{"discriminator_arch": "nf_resnet", "model": "GAN", "dataset": "microscope photos of single blood and bone marrow cells", "train_examples": 194171, "image_size": 32, "horizontal_flip": true, "z_dim": 128, "loss": "hinge", "generator_norm": "batchnorm", "generator_activation": "mish", "generator_widths": [64, 128, 128, 128], "generator_blocks_per_level": 1, "generator_block": "plain", "generator_attention": false, "generator_upsampling": "nearest_conv", "discriminator_norm": "none_scaled_ws", "discriminator_activation": "mish", "discriminator_depths": [2, 2, 6, 2], "discriminator_kernel_size": 3, "discriminator_stem": "deep", "discriminator_avg_pool_shortcut": false, "discriminator_widths": [48, 80, 144, 256], "discriminator_residual_scale": 0.1, "instance_noise": 0.3, "consistency_weight": 10, "init": "kaiming_normal", "residual_init": "none", "optimizer": "soap", "beta2": 0.95, "lr": 0.00047, "beta1": 0.5, "shampoo_beta": 0.95, "eps": 1e-08, "precondition_frequency": 16, "max_precond_dim": 1536, "merge_dims": false, "one_sided": false, "adamw_lr_other_params": 0.0003, "grad_clip": 1.0, "l1_shrink": 0.003, "steps": 11700, "batch_size": 512, "epochs": 30.9, "lr_schedule": "constant", "warmup_steps": 1170, "weight_decay": 0.01, "adamw_weight_decay_other_params": 0.05}
Rows from block 7 of the discriminator, named by matrix and row number. Rows with one number belong to one channel. Each number is 500 + 40 x the weight over its row's rms, rounded and kept within 0 to 999. All counts start at 0. Numbers have three digits each. After the name is the row's rms in percent of the matrix's.
# convs0: first 3x3 conv (discriminator.blocks.7.convs.0.weight, 144x144x3x3, standardized in use), inputs 16-31, a 3x3 kernel for each
# convs1: second 3x3 conv (discriminator.blocks.7.convs.1.weight, 144x144x3x3, standardized in use, transposed), outputs 16-31, a 3x3 kernel for each
convs0.3 099:495475484495546543508522490480491490523506478439517484502491495552502438515491492558478513491478484529549482501479528520517472467469483545555622587567547473521533528500498514458510460486503461555595519521484542574504482480490482538562473491430463553462435438506479506495598492451468544493527426487466511527544511467632520569482528497506598542470549509518511527484461544532453517514496501519462515427461485617571483507448469546539484
convs1.3 104:526496562502473533420479381502478502506461457476485517437505495568438488515518441486542509451499508454481535475483524518520497465512487543511567498548467540530496495510484520509500507528565506465509531515577495528484523518514445493524531520481488465530494501454533496452492449517493473573542464472498535490499472483576546490509503483470390566484558464461493495508544529484534493514502492489448448502494534514495514508463518521488480
convs0.4 100:462569579484539538457531533484469515516501489492495478474525537525467495544480511435442499450502500536481452462420442487538427524473524492479505539524508473533505508487528590550532528481452551454434495565485560496474509514502488501584496521491580482524432537512517491478451593475503429507492530495482525482476531482501523494490506442494478459467417589502511508465507503487575463566490490511477506510513479538475466494523468478489498
convs1.4 099:571675503578551602588518552496489465509498531463492497464415520477496545506507500473513484494499502450523456497388485458534542479567385504494475500430401507539435510514483503560537515530471509486463534499473483509443477477528487507494498482454486432505551500453483504458510453539501459490491527458487471426522500526491528487514506497553522493566458483567545496481565525544515518517501495520566496494469536505477465449460490516546457
convs0.5 087:492549491459540485455452507536509518508577551552563532454460552453428441480526501529430500567419485427481447479448493494569494545571643457485470497556516500542508539547499475507582475493442523479485522535459529446550523471456571492480532482492484498449485547494549489539493495494572524546520414483529509490508476494523493466532575497525509481452432412505538490512536571446497545472504459498500491473488464529476510489498496441503530
convs1.5 094:485481495433516400558573487458528488502459557540501520497484432519521462502455515516455562535481498474565455477509517552485530533552538486499432580511546452526505494549521475544566503551523459467513484551496491545527508502545454502522524495529538465472539531531490489483567522499372496559467497517448467513466514470514540528544463501506467462472404578534506529480527560496533511466510504588537589498508480545487452514479473614506507
convs0.6 114:492574522480517513583503488421526515486473548498525487517508441574518505497505481525531456498515444471447520541497451453480453586495476508482514497446551520513507523474436515462440504503436481466497488412476581528486531514561563377465541431450537512447456530507472472519557468403464449524472480495518439480484440414465443408496534496463491511541465475470479551497482514438509564441507496524518464504503536478475485484528528450502591
convs1.6 105:470507481481483480546561531477448504509474462461493480495473502512611487488527526528523519579521538445514547461551552483469450444503497580553509464509604520541568511516508546413551519457533550522562534470472478438505508478508427465520499547502476469495487501543552513480493503513493483459473469461447452484420455499516455489528517514519507527486468451564491452543472536528479480463472446521561515506549463580564512452548524522595517
convs0.7 109:479452472521517355433516481506458479530494557521424525472466481488414504618542517504480493576608510549549448476533490462502507527498481480522512489536515538561489480508516570470501515483492506491529424375488455574528434530503513489492588550533520493508591491483452428515490455500520468501511517497502504468451534473500497539464431494500513477544435493479458467521443479514507480463536483492521514570554498518491475580485479448515477
convs1.7 106:483577500486498532464474520500424475512531553474517519505478447492468533482465459485517481509622545505546512526514524535551418528423530448492533488464472462495535521524468534538484557468535456490610511446527465459481488495527497479552485467499483523508566446503500531497473494522522442528481455501491464471535458499473502594503535480432455496490489463494531489502547467507589537516453490504535521541490475510439509439586478538523534
convs0.8 090:541515562526541464549561530540514457564530364559502559550508480416475457460483521490492548512498590559438531532512515478500457480488450516513490495491510437486511477432501498547488507373483473435495478421491569525458529503493456513490537525446534531499548548524414427510499454521462456515533419547485492467443554505496544608484546528448475474513497594533501521446546551462502548471558409506503512540563502494560545529532488518470485
convs1.8 102:499514461553570472503569560550520545485475502475463462497482504473512468482518463476532534462533494504560527542510511461488404497484604508517485518484470514461478466500469494509483509470537447484450432549521503510497506510507464500532524520487512506475514490500489522586504587501503481553431506549459471487537530500502486521444509493497551599461497525511516531480503480545573496486530443526513512490553455517508472496543520470531549
convs0.9 093:476486497535517469484423428572500495495496483529527527519563522469522487451489498490504483588504455459563495566535554524504541521482489538548434521407485472531454500481487523530534514421550484468500503463527502417482535486488524593562515511476496540557499544548497442594472542481503477514470517498514553465525461488507454557505494549520510483488456473451470472481478492468444542590469444498562510453455526513472506467475470539515552
convs1.9 097:568530486478471541541445486547540468522539579552551466442453569460473567512537562493453497499510514408483522508506448444501505528414496527485464554498548483485468508511538506571481488562526514485462515528461546483555463465540461533538556537446477489467492493560568526494439527496494478479500540530523491460514508413467468480503459534505522493564466498538445465503560528532494452471494474478513453490527515424458491482582465481501440
convs0.10 099:509506458513561479499573472535475487529527568554502377464557536526539502501485504531499490494564477441490519554491463466490498535520511475494450466428442490471515477509531503511478439489495503541538494566534509502561561525503495434523466565482493559538441476429474467484565543503443454493504456491494402532478474448514445456523459444523466499501500427422452466471474488559504501511510496513480530506505525481444542501457507513501558
convs1.10 099:516472496530479459535571462544553506513458512565529495459479502509509478519555500472507487481518533564505580547433474553484495455510532506469575547527485469459548481489505519512424484443509491478513507507486491538479471478536518522482458576482457529519465522412552547432554448444511514497513515498463486467440452421492464387462518561446416492500491462520474540500508464525470581500549523533456494478459480491527460484370476525465463
convs0.11 091:469427511494498510522473456448477492514487497496516484480487452480546501512543539466432509517459519485511473421469494509503499528499508494441435512544533544517510522456468489452517426559449512464470483485521480415513521474562500503536505504503519490476448546487515444503497547486500534512520550549612501455535509508442479473524497528442503517496520457538527464516557553482569424590517521493543531501506481458460480557516427543466479
convs1.11 100:531531471498450466538475401489477472474504486486504515495472566480493495473600584470462523507441489477555662499472509413539572511480504467503528535520498444494495481489500528469498442499389467508501485514480439535530496571547447569532558520500528560565423477478497640612512543482493500582500495520500499481508494472470518532467536534526549512508453507501511474516480480509523547539528502514484448505528542490558510534553480490458503
convs0.12 089:522514439539517450516477556492566515505488562473575516527455496464492504481460553516527540447495536494544533520480447479478486441521481401567548403440496429484398506495514490503513478472488427547498411472479454511508506472492495440493501490489568507510605621530514617559438418498435479519466523510515482513440504511435485528491513525425513513501462411457470484473435503426428497495461494481568503486526478506508486493481483497534492
convs1.12 099:381509533575504487497517510491506596494443511512497425477472515525523487487496413500486506491524504391498511536436416504520499519470481505496470474418423495497501530516503510506547528546541463468439514465464556446530511441544480521491512497587491534497466549589555512578507469469481521492551450389495487508538493501515488523513580504496487536516404542475531481492516411447527439483495555498470530520499471534444491575553509501553531
convs0.13 103:485502527559515482512487534517555461468458433556572466480469402504512520534506414557512549456514544552472428503490447505445544507479438496442523463520532473568500562505480535565449496490491404494459507486512459559494461512478526560505475496465556457487522489515478473541531552463548494496515563511523526597487518580469544450526563514398564718530551516555480578551521468489470574504530508560492499524494480511512523478431536509488479
convs1.13 101:504472579528500551508493479462534548427504505491548531530509489445448523517490525510494476488566452492477487554580479517521481497524507525525533447476464531505414492560489511440551514489520553562472537512486540511466502501499459504509475500515481529499450518495505486420540535594561492499495484538521485482504532487485627497501466454493493533484458430510588448568475394470400487509517526491510453498503533486516491471499481457492484
convs0.14 096:540481482496512491505441490472515521449507473502501457506467493503502574525476515540427477476430433516476483544463487534522519472455521459483537465475521493425456419539503494567453526545488500497520562511444472498558489522511499535516486530520513466527378545563530424488522444468490547529460526526476454477493476482512434538493504493564502537437500501529516526505499445551494412459470501547431500573391496476503538494469453467596496
convs1.14 097:387499426465507478509471490455489464432477486504402518515499499599503468494451440524432453487492460435472417517426483501516475439545459464508550554434485479521445514469523537507507516523556506488471485442492447506581538549548553491502476528460556443488579513467518482572458580460480466484456483476457541449465480423499506502525499490514574473545521517433510480489481519556492572476454506494492484469506564438503476505563478506465407
convs0.15 091:440455436454489469496497467526501538463456501548583468479450527459535465423563533512503498482542427477518493524483512545514536566491536557440498489495527558490484557466508477412595468588523479484537478537568525556464512477481492526503533517475445506509498498512443445469525488535506555562521492516564527428510516481428469413524558475497455524432438440517490503477557492453549438517491427512459516554431480498493480508482513488486504
convs1.15 101:485518503480515453488491485568457425522486406538547545579550488575553587497509475519510492491444485415490541455441546490573543508526456458430509457489458515447508453538577461512510528468485465465467468502513458481451441503499508505492451509503488537500489505483479474524434499501475566530532566542517510496499529446468514519515447403503457480480523453430493516530454590508488502453506519449484487439503535482538451530487492435493568
convs0.16 083:515585615430509447491438485459469516482476562565554507521489463392472477526400424514491445508489531554581529570531448572495518525512519513500491527520456525517544551555444487503450491463472499500454499449505509495474483544533480513478487518479524572563520463531473447517496546485512508431555536567549523509523504488479450403410447531468485499527530511515447489422494504529516563490550540436446473452436443506444456479526485532532503
convs1.16 100:501504508535538502587520493443495481513492506500501465453503491476446436554527495440520522525586477513394422438584462474567568490482439515518479530521494511508508493504538509500501442512515516495505510516499459432461502497511560582500476478488512509506519529481516650522507503485502572482561478473545456474527549456497383459472481512546478475508524443625501462488475567507397479476546465471485459433543443465533505490515541538476419
convs0.17 100:532519566504484507456450506450568530430558520481521529454503517517550508515465493457556535482483550487483489516496485471426506504452467501526528493451490518519467501530581463481484500431505566423521565489513537459498579496506521533434537474481566575466520469443491500526443520555513480504426490506416535562411486577477474527495499515444458467467483448592499502445521481537578456496564488585483437540494529478493513480592465497512488
convs1.17 096:515491480461488525480510592503492518476456512509445483522516458532533592519456493504505527468522445540513512454473503499499449507479507521599452577501462461499510497457535509533473533510514506527502474579594491514483521533589521492472534484563451471471477564552512554531528485501482460472406563527503502541508489510590556537477451582522610532536520508537518480509473462463545534487489449429462512473519455504480527534548488463541538
convs0.18 100:533454471528487485505548496514513523505470474500523460520518504455478556466480514498449419553491471501472504509484513507468512505486462497571509437464548486511485500482501515562434516523494522509487536530503471476496525524490494539504523595500503449479497578430449439592391527507499536464551476483499557533491517531546523436462461474532509491499464401560460514451513423526453537544506531535493428547470479498496506538535520454538536
convs1.18 105:551459502492527519477446463529456477547469496519512441467557416535502461503563465495510452489516457410541435478468501523541472520467520526460506497449499524590513509485454468482522524521537519472504440445486524452475490494525480516519547428595536455420498506480555504538501525440438562558566505625473508529491503502446489579447529526464449504480505535536454495521453482530548471453504503527467490479468466446473531584441541479494496
convs0.19 105:453466551491511477509566544526483476427461523502392487504536499533523573535447441514473460496440536450484572500465459525548511485479530429460500448424502478486519525466502548494507498486471518511522526474551499503414580502515525487508490462476539488497567507418509497441520493522546473469566474534481483506496526383505493438510493497463503473482457410495451530496592459506505497501482555445471478522602585508507536478545508452571473
convs1.19 106:513550481550528470486470454500514499452503507483485472500541482512546501525478486502564528523559529496499501470504573545464465513472493549517551499564453497548471502442508496518442507508479492550453491481508511452532568531543495502511486463482536528491477544509524487396469519521528502478516502507524498512497480462438503501571522512511408474486457509519506507487521484518491495436536515520538537486573480524523567525525518517487447
convs0.20 098:498459489473500509505549510546569504554459524454452482481491486477502520605541514515460558491412463494524508499559393559481522584515529423502690458489480497490525502464470444477475572519503573476501542533588554588473472507517518491544483514523523589498499484512476537477514449426459414439461497468496498546520473476533478440486513516473509500574474504477465461545404470503575459491469556566435502542482529468548519511444454518504528
convs1.20 108:534475423476525491425555435484503474517503525505501543496493513565516546483479422474459536532446552489452459535528547482546499510531507518516574525478549513479452494522481492462523555436445486464528521519535487474601540565494489566473476527435488539507596531493510523539529539478466533463420459432520485472404462536560503451485441523496467488542464545436481452453500500552553506501536521539541564481508501469493504506527468475519541
convs0.21 098:506487522467446547496493543449528491479479490485525487495432533532460570472481516521527484503451504456498551490485478476492554554465548482430504515508483584515474498431505490504549582537413469466508508512506512435438432562528480510440494501479499525456456495563540518498361518492469478547347514543499459430540412445477476486535468521517457407550474503505481529566488388517422461577501524516488576448425518519499471444465519521505583
convs1.21 092:493476435513543536460526454527496504489461502513496491549410507497563331556421456485546551534496516512465494517531534499446486474464469440498509508631561468489501444500524520519525532487536549460497462503532549448544521580498450438448530555507516513474515507572447589523483504515498466410515518435505432494453518535529476481537428498557521431507457540468481493588482602468481454482494503494448499526573492497558400554498557515447478
convs0.22 086:520431483458513565491473516501562529510500508488491451443510510541577532504441488473469489465490497538510493517428420534519497534495545434506495527506539549474400486538482598508481517469504495464518412449450496557479517524465460502489465455550457496509423469463475461445473525525451484524538490532547516483439453440523497509445499486491502511471452485518546548500544477456500509489473540565520444499514520489480557511537537502525447
convs1.22 101:512479464511515487496516577531516462473542445497488528478503480506551591528499489530498512552452489498540507496550490553498512469506521469548552517493554503532465519498493456535509437550521503462511499495495478487535498511500438496508473501500491462491475532498463398488519504473593558564496604450465506504501423480498490541541553502515380550482487560472549510498469513514441499514475526479482520505510455489506550510452445541471475
convs0.23 090:496546471454513540491494550489523477476457474448535436467398462522508491494536452549515499498493495493499474528488492447490484464497498494588523502493549558497533473460534465485527487472447505571468494549537534479481497479544460514537436488503463557523460549578494522530467587417518451518524473497513461512435547494545555539549567531518501449559545493496486478497453443537537479585486551501473541469491493484537507500477543507443500
convs1.23 101:503484512525539437568495438516500468529556501474474473489519443525460447425480455563548494517548517495547448587503516481503497450538507510522500552522525499468593482522520485492573550542423535499532531519518529546457489467547490519496474550520482500543512470586497506467458497489487375501511445526554473567527483552489487513491500491469454504490506531437549493474493538497458467538532515523451529498463507453464487543540483535476539
convs0.24 097:434454514501494521527482514519495489505505467491499527535540494506502480513488488519489473553449520615494508554547508450529480440559486569502441522492463538470454466411477490508509475456519525502482558427503504538485482509502564524510525502504538537470575439495514517544536528525530567482486453513484522494492504500518507567506436551520514511479520493475488561532541402534500474486527481559474472502441499521492512469491480504538459
convs1.24 102:514455475500538482517495509511534483544525438474488531475589515526557478500475461468467541560497580521480481510476455431431424490487450459522511390480505519494505456491503539523486499545484487546586511543533490514502484485472514482556495493517489442561534561544475619481478497514501470401478493520494486581498435474492476561525480599484476562481552535456552486446479517530494476508411501512486509468431518508463526520539481491540499
convs0.25 112:496476366526478442525522440498450491512531515513496515389437597503449457485541485447463566495515508481442504556609604557557474497499497518506477497435463519452508483502519479480508493517524502549522472433458443506517482460562505467568414504541518531512500544492503505501558513435496468482476482478526443535537528529498528498577557507543534488509492480528506477489509518498520445530512460531517463464533504521531439495623524508469541
convs1.25 100:503475524471504456436535586478553544483493489478479476479520455457500487456404478494508465451501536539541520502471489514533539515569547499490473441518506491431419486474508451529530569603520477410469471517468498549457507495526507544564479502576469497491491403468500438471515475513502442499459484515536590505493544506534512526533491486400500540442424493501439449537498511441487489461546504501551465501517490495570501514460526524508491
convs0.26 081:548516513523554507508516506461480518442480466486516495469502502459508570509576541536506496484444475544475440446517447499545471452442489509480526491482510425499463494473487509486554498504593480500542499463482447468509487481499495566477492489548501450492532470509517482494468524480406495480501512493486506508479495497480480452481523485487551512531523480504441442444485463535571492457521560451459473491490489502534492524501530527480486
convs1.26 101:601466535568517507455435499552555491494463504422500504539598550469501432506455490534557473465533540516480466564514577513520466476469555458492522428433436565579497498424415490488498492507551496503511460497486532591460489522454499519540531475505458551570470533574516526461490485523430490492481524502520487459492504512461457440476551568511586446546465494469525488509491469472456485542578502505483566505486459509438503503507439468508473
convs0.27 108:455494524501497453524464460475497478476492496452484574499571505472538508530508490469503485507494454549515506438459480499546472578570591505453468445525519537499538490513483461471545555432544486520465487492472414453467529499497603568518506523530523519587543517581466503435490514487523509482502475494473538540432513471512449383491535588479464587489545503525514463496569472492508482494444505468505566496539465485503495496484507462514473
convs1.27 107:492507479459452501511462522454516470503553551453459461528546475563513416465490487539497496513462439441478512548463420479523560496479461504512498461475518519521526522451464482506563462551450548466479457524444536518512550499472536500529484470499480486536540482539490522461471507495538462419423546541524499507448491496478478471523487500463449460515559501520531476542546547471415510455494477517501433494493428542485512395519485523503466
convs0.28 120:508432530520422491469452456507453486431501541468500493534461519506503532429505475530510478502468485487544478481454478514531537495526529478485533520421511524519546489511530507611523525508421519510503530512465503470438592468557462565413558521484560430489524439450481481513476454537521382507518480453465472525441491441473509549541389498460477582485429538501480518533481469465446518497451534583551498528536450503431556501514524512530526
convs1.28 099:506513468514525578467515519490497484496506495521531486540498461491579536493483426472522517447426467485589444488578523482603474513534462469407467488502417468484592459458517489517559498498501492465456524534447463441518600478461453470505506523519484550440522450498479480514532468465483490560509502516513501522484531482477456493478511465481494416512525605561444485484464488498473488437507503470493501488506513485521466458503480536534468
convs0.29 098:459497549507552543534366459502481499529501436537484513515473486520364508538576588436447462498441427485503527454519489490534429520414499524516491490498524485503522488433531486498462574543504539511558502497518518519592512496492526523470436478532538444521600530463541508469547542531488560459521440486506499510580439537510481512482486530456460432458573450511527532532535536483475559468508471484459528496506467512442490519443507473488490
convs1.29 104:461572515481473496563541521566544513520521466479461518539430525432552524440518473489492529554542516506539505501512483479463539529428525552488503537499518498523441569493514532482488437480490539494456496664525516518457491537402529482544520467509485477503512488465519492523524501538509552539465576508487506527503456490499519535484542482531543491503552543554462446450475496413508505466573467470431512522500448500492500506491552524515480
convs0.30 112:501487458512519513504466487501572473480462518464449490541517502532516476454515504477486497529495479545508479527566505508501498530428455515485491452461537481420480573525468457539474441474495475472479531427441469484503525489521503487471462561585451567470539605536530478521399497500498479484481524463461481451515488493524501501495535451510500479418483543524485498468449485506412498495489508414528465488513478538496584487517520486443462
convs1.30 101:524492475474500378467550461467570449484492465512501568534515538531586475479437461543600505441484407416469545439447472502453497521530562492470515551355458490517456446516542549498522496532487588566506541495530533508515478489443520526509492509552547582443484552523448472537456551497553453455542474439509543488521519556503509504531516477485462439503479519495441475505475510507476499516461496479499506450512445453462438477494468537554519
convs0.31 122:541471532522527533519463497480587537473515478530408463584492550523515506442542493546486442516481483480435551494543507597497461504543525511492513507496526535486429555511513444493541534481511513458532507510503481467539478510454468568489366468470523507551544490479467496515477389455507473573459507485455467502453499414473515582489568497526537524490497491527518554509466501493538519462419525486490519464495419467507493517512482547543492
convs1.31 097:585443468468556562546459499401536471492476510529536521483442530459417515482477512498497578503446509478475490430512561431498433517413446560507580466475480492480535498493491507434491544518498495505504467388505556484462485449395446527425490526379481491457447496422490465490476494582438477513513509458459549509516511493468467501469531464551498470476508518533511501531460494512492512477515456429481509477521443469480502544523511501538537
convs0.32 091:528485469539469456548510488488524495500501464617546548500501448544478487541529557526555573496547500516540555501537571492528512528521482563539540474510425479591470494511506474506452428417499522446491568581483536501515492471525509523512485488483508536463543473523444490538493546485510473485500526495528505448506592449498491490537530557467490502505468431520499474507468550449462524410554494480506512483470506509518545498487482505523491
convs1.32 094:490514470549472427485514491503507503574489551463513521477519517517541478487441503488490464540516450513523447515439447507526551471499494424493557429561510479407489552499479500399502520477513511467513489520558489548432494500470494570515500478505494507539518472594424549447525569565566489542487453533462484416415606487470556506512526532503468510480511464513502435503475463502485486467481520516479467458525454498515490511503421464491498
convs0.33 107:601437521475513472489409456491490497527535559513499433494441452474509505474565505453542536533597507548561515456424487444433515419503498499530485502486540546554482522512467519524500492476503532471499531487451538546470487500497539539522500510483544476494512494480500485525466462467462499536457578532526567505617602428555530493517524492513473537494458566529462470492467495430484513509495552502495433539544482546524492494482479509479512
convs1.33 103:430474412520479560482460493475531452566563495536507501460493522486484589472481432525527527472494561439585549510474499505482530493507539460483534523516453450462464521510538510507518404499540548528479529561472489487453487455551539487604470591543476472536518494553534510539501550461500429551454558527503455532485541525498495559493497549480520565535490505489484554474507499501535522516454496506485517536489578526494478508476491491540503
convs0.34 076:484481545474498493485523506508466503468409521493409541418479509481462485488499499424577488458510530613485490509501502471495452425442478493516484455478514496510521526461502535494536522501557564489414561485433512512515500501525539502435488572454519592481473536539451510518516550477517454525517546527511508464619529495548495492564520526587531442505585533523484471531483457426500562557545476555554485505493482490448473554510524525456508
convs1.34 093:492429500480476474502573529516508442495497496465472494508466466521548524575546567505505468582489552512424537523570557478413480483378525465483539402478500513533568497482467544499510509493510543476538528443589523527502491452411498534495498619488505487505474479433509574565509549454530563632502553561486477496538519497486470506509458510499573459499435517500536518475480503485506521500477516475493549488507532507555477501500509506460503
convs0.35 111:439594512515451533530567494492555535450505518492565541466522512459486505516509513454496513497492440445515482511573490440566533540519506562491506506529511625538532459450527471535467560473526473409507535515462557463463529475533501515540495479500446466403525468464435496516555513505540546437413499457513466399493501467582524532556515439393447462464438454496492488455509504438449534428424513522523507497512504502557503532550520461487538
convs1.35 101:564546568484508531522473605501511509475543487519505468517498525504561473521507451497493519522525535521478535504514453386491563513494448547483528570462467496574583490480474467471500499549565499453451507456436497475440533498512448541488455526469499553507479400513553509481519526576444497488448482479469473495547528514540530547481539547483447511504484448527480465534565507499503489509481508467497531471518510552499505513559483510504473
convs0.36 092:518562556564572564546511470466473445497460551472503472482518573401477494489487441526579489454481497475458523498495520501507527503468436518547536550558456569551512498609537473493513510513598483453530494471496461483455507463522502466460530473501502508494472502507468505495482448493507470510532531540486457502492526584489499571423610524515500561542494411526471483488553507488539529523523543504472468521508499517491500502439518519512524
convs1.36 098:480502475547509513517456498450512499499506477508512465436577462501504471410576480450496524542522467540408444466421528515419432503469517528521504528553480489542503500566532513529529489499576473499501476506448478538413482468449524427568456449506491491507465541489475441472527507479515509452494491512541597610617593526532557514520519517515550466490437498490545524485542526524544498451563512540516444416481513540460502493563520524553498
convs0.37 102:531536519505499500430442514539482515499470524499485554571540510458511523568477500499475470484493544469508458502471518470491478532491557561493541520430564437495522514528538505522445484508462494495464389512554448528511494438488546494437480499492514562454447539484522519489458480521455443466567468470527459497521504551573468505547552448486540487507557480543495486504485472483465507497501498502539461527480419493512513519492515449491517
convs1.37 101:533436506458438448475447520535445482505404476488444498549580447505476483468471516467568440480519440544504474464460502555449433491505435501441462468460481507513482505533519494565492489498546532471468547489518533531535534490478482494476429480434485550490483515509551441431468507526543500470564512512498459501500492457543507510619566456460543517459492451545492538466494507519425520500490488460436504517510544477506530539597507576503527
convs0.38 109:466547486516432489542431440459473497587440493558505454499472439554505476529421501502540514520534514478428474463500531469566550531524530549482486489487530528536515510528546563498546546492486555441514457487502527505450509500523510455479510528527527527552482474484548509422452512599495581519550555494493474456486497450554484534476531528490479391453526488507505506464481527484488480495444455510444584456534464513452584523463503497537477
convs1.38 099:542465533534489496450514513478492478472522486480469480454513435504499574485461492463526478502522515490490493544488556416556480501517466514451481532452521540475480454559550486436531518469480522478449497414481461500415429529503520497531498529560556474492460495524467490499476543539442487499504514494513500543500463536451538524484503450488423483471472532533535471488491479510428487466522482492564493510531466466490489506490451530529450
convs0.39 097:471383439488481431556457503499523469516466539486447462556590517546473451534529471506545476527563465519518504498485606527503516504515485476484496464484468539498464513506436508578491445490488513521509563489548458568539455522494508497492588499427488502486497473478571522501494490506529478462498529535499488496398431483443516510460408541436472559510448541472419542483452492500441459485476475488522503507482510527529483541516553449526503
convs1.39 103:495461510540449410483541380492496506492507544497531537495475482553469484538481447485499511423496524485379507530498446583494449601499453488530526408437477443432482487499530512520437491493491514542545505426532468475516505491446442485485467451421547498491555480575529463526445505500443474315473527465439530496520479472421453514538503462491449418497517390472522519501510493518492513486529493521514572511436486455503518537516503490525555
convs0.40 105:484469505485488514530543511461462432518588471512535442485479591507503575520554419536589500567483540505491499488490536455451436523440585470507455422491553464502535533507518503512490505491517401482542480534576470473502563510543503476483528457488474513518499494480487522549485464496549500495441506552468457485460455497461475515549465547446587423560460463527490521412514417522437498512459505506510495509522486509491555518437497508493439
convs1.40 101:502551396413475506498413553521533510448499491470507520499465476448442444508494487490520510503557434499573496573470538442510481406567404466473492518569444518553529500541463489558448505548565529481510521575497491466510455513487515540468568589521502492491486515489568484545514506482498516510479536432496531493520441516528496440514519513560601473496515539527519451508495497494556465535541502496528482520568477516490492591512523516472502
convs0.41 095:512508484538472424506591441511532483534505568593532516523484502468535468528471470501517473514443555527555500522579581496505558516509473498485439443496533449510448455507486399478499503475501566520490445563570498479495491534510508600500455531552553471459471618526427439482455508501508527438478443509480456478512502478470468481501482500553452447514490485502434478497510421458535447544536452513463545496498500504438470510466500479513534
convs1.41 094:500434530534468542507588499521542519522532494472442511511452498530553407514508525487433510504554492506451546534566504513421515556487538514460522490472446509490499512450412569502474445495534503487546485477489494494532444483500456511560489450524423505416512461484472488499520518480455465481509470456500523527447543559457491474476572496474525535511487487505422496518536457544462475470563511501478493528484494539459509413504526461489469
convs0.42 115:480482500583525530516527476449502466456554534486608490548495497483479472510601485459462455482467516452495491357441404435425511496515516497464500526489516497490461521549451550509481453452511545592439448474478510499493501477486500578488616471510517513505611536433517521526466575600463451492493482505580535464526510556491461478542503556499454482529485544481486470472642470460465501562522536402526461511482502566524486534539509543520483
convs1.42 102:505526509559527489514521360480553507530535465420469531470543566532587527532516535488513504500468489483429465505513483544456457447493383497517448541530513537494550545472478462497525466497505501514596484506546577512587530444500520474454470430457447490498508494421521511484523438428458511471476451657452489506483494418553515519461542492463491586498489480498453452532533460519531545475503506476427437552486450500514468509549527500450536
convs0.43 093:506520566535481488493457525492507528480558479479543511542581555543468604495503535540499518497488492545546498516478402446540541494466512480468485576476558505519620501495488519499440484501449506485443452511444485479582492489546530480528514490458468487493491443522509462523495524456456454498534504488485481461392485477450405446508443488595454522482437532499490523452503487495493483516509543538461516459529510461528571515537536522533509
convs1.43 105:494490515472478519603439538486538519569508510530503613553524502531546525483497497500459469597600584498482485455483528482471540498484501507492474490521430525399513505506560547510540554445527508503474419490515557517490493505461500555460533478482525493478433556558521491531518394480543510469537559503499486507518537472457485527525441498613485395509466500478485481546493481433542474485477548531503559504465471523443510492497513480524528
convs0.44 109:518549555603443543573576615568524444526465473543443449530504492479440619508545511584517571465521550522487452471501485481510564504421556478429509490488482489461530483530576558468497499515497476482459469423520528464506514496561446549508540450542481498469442455470474518510468466486533474521502575430409508547502471474453508440562452460542554455497422525498546495537529489521457487457486584463500447589526509492478558468433505500501533
convs1.44 099:503566560542641518549417551442483497493489475505487514447475487493397546482502512547557564413538440524442506454494526545387443472517525502540543598499549512442528513445555506493437499486512455477421460447455528522440549549463537522477540490477530455492537485494480507433429489603548528464578470525483566522518545564495462474571496465524481518565502463517451469522524539528524545488451553485448506540475521536498532503508457494476501
convs0.45 092:465444581470490537455508498565479478502519465529485516459542465485521427468502512495488458533538488617480514528510497506515531532469459492497514538513484524516512469574530503512488441494457449475502509443489537512488424520493497518477506547460452507507444528507419524484508461488447459486510551509503512424510471485448508500519505406444455460416435597483528519503497522518399459471519528484444496513534443483479482471480437456537468
convs1.45 102:472523437492502500483477487475483505496524436506526521524465482512484491504570457489516427491513501501525569453492501545574483519643533508490519493538487467507521486512512488416487470467435501531438474530486461529477469470551514449507497469540448509562459554427540571521491486517451518482533564569515524522498426505470468540424457517504547458505437459484509496499516534580495539492506517450502516465530603449556519481550493465465451
convs0.46 090:523468420528508493530552532513545483533490467524489496489551509476495465499516470569528506509481500539478501452473575464469454537468500488516546506489536491496485550503508540452466451459473444520527523489527507516515518443542521530487525497442460464518460512476492539503568469479479507454506480506554518535534485428485489435461510501482497530479473478470467511453513539478497538573446495510458521525427514509510469548519486513530461
convs1.46 095:544533494525471468534513528491491525490430451550506484508436413469530524512570524473464486376523509523520511536504458517616546512554540521486514455501509466493467460528495511483539576401478544483438483514597387499421456512494547497495527555550463466496516503507437511490458474575488362469528520546497506513494470491461464554460506548507390470524442445442529498459506497547478465471513461507532478466478478504551401404525456476451518
convs0.47 107:494483487464485477449530524482482501440496539491479444486516543473466513479417443510514535454439569471549539552522518493407504427549486424486438493463536513415489496510531488540513527473447486450497490461477490444394489440452503448467477477598505468435547543499501479477478476552538502501515512550508499448531522489457510581450590440510495539456455501505470459524523548490620553437523431505490563459458449509456458509548530487552488
convs1.47 101:497531451495481515483465513456466485480533533498439511469469449500501506491546562440544520524483490509436484436623438518408443511499603503501487464420388570457483446512426480497370511491495529486480498472540499461418511442494527472516516523465439455471539507423484474545503535548563479554493470492573466529595460532540503462486454526436483469492479459526540488500506510480480537506476496510495490525518477512550518494506533485456502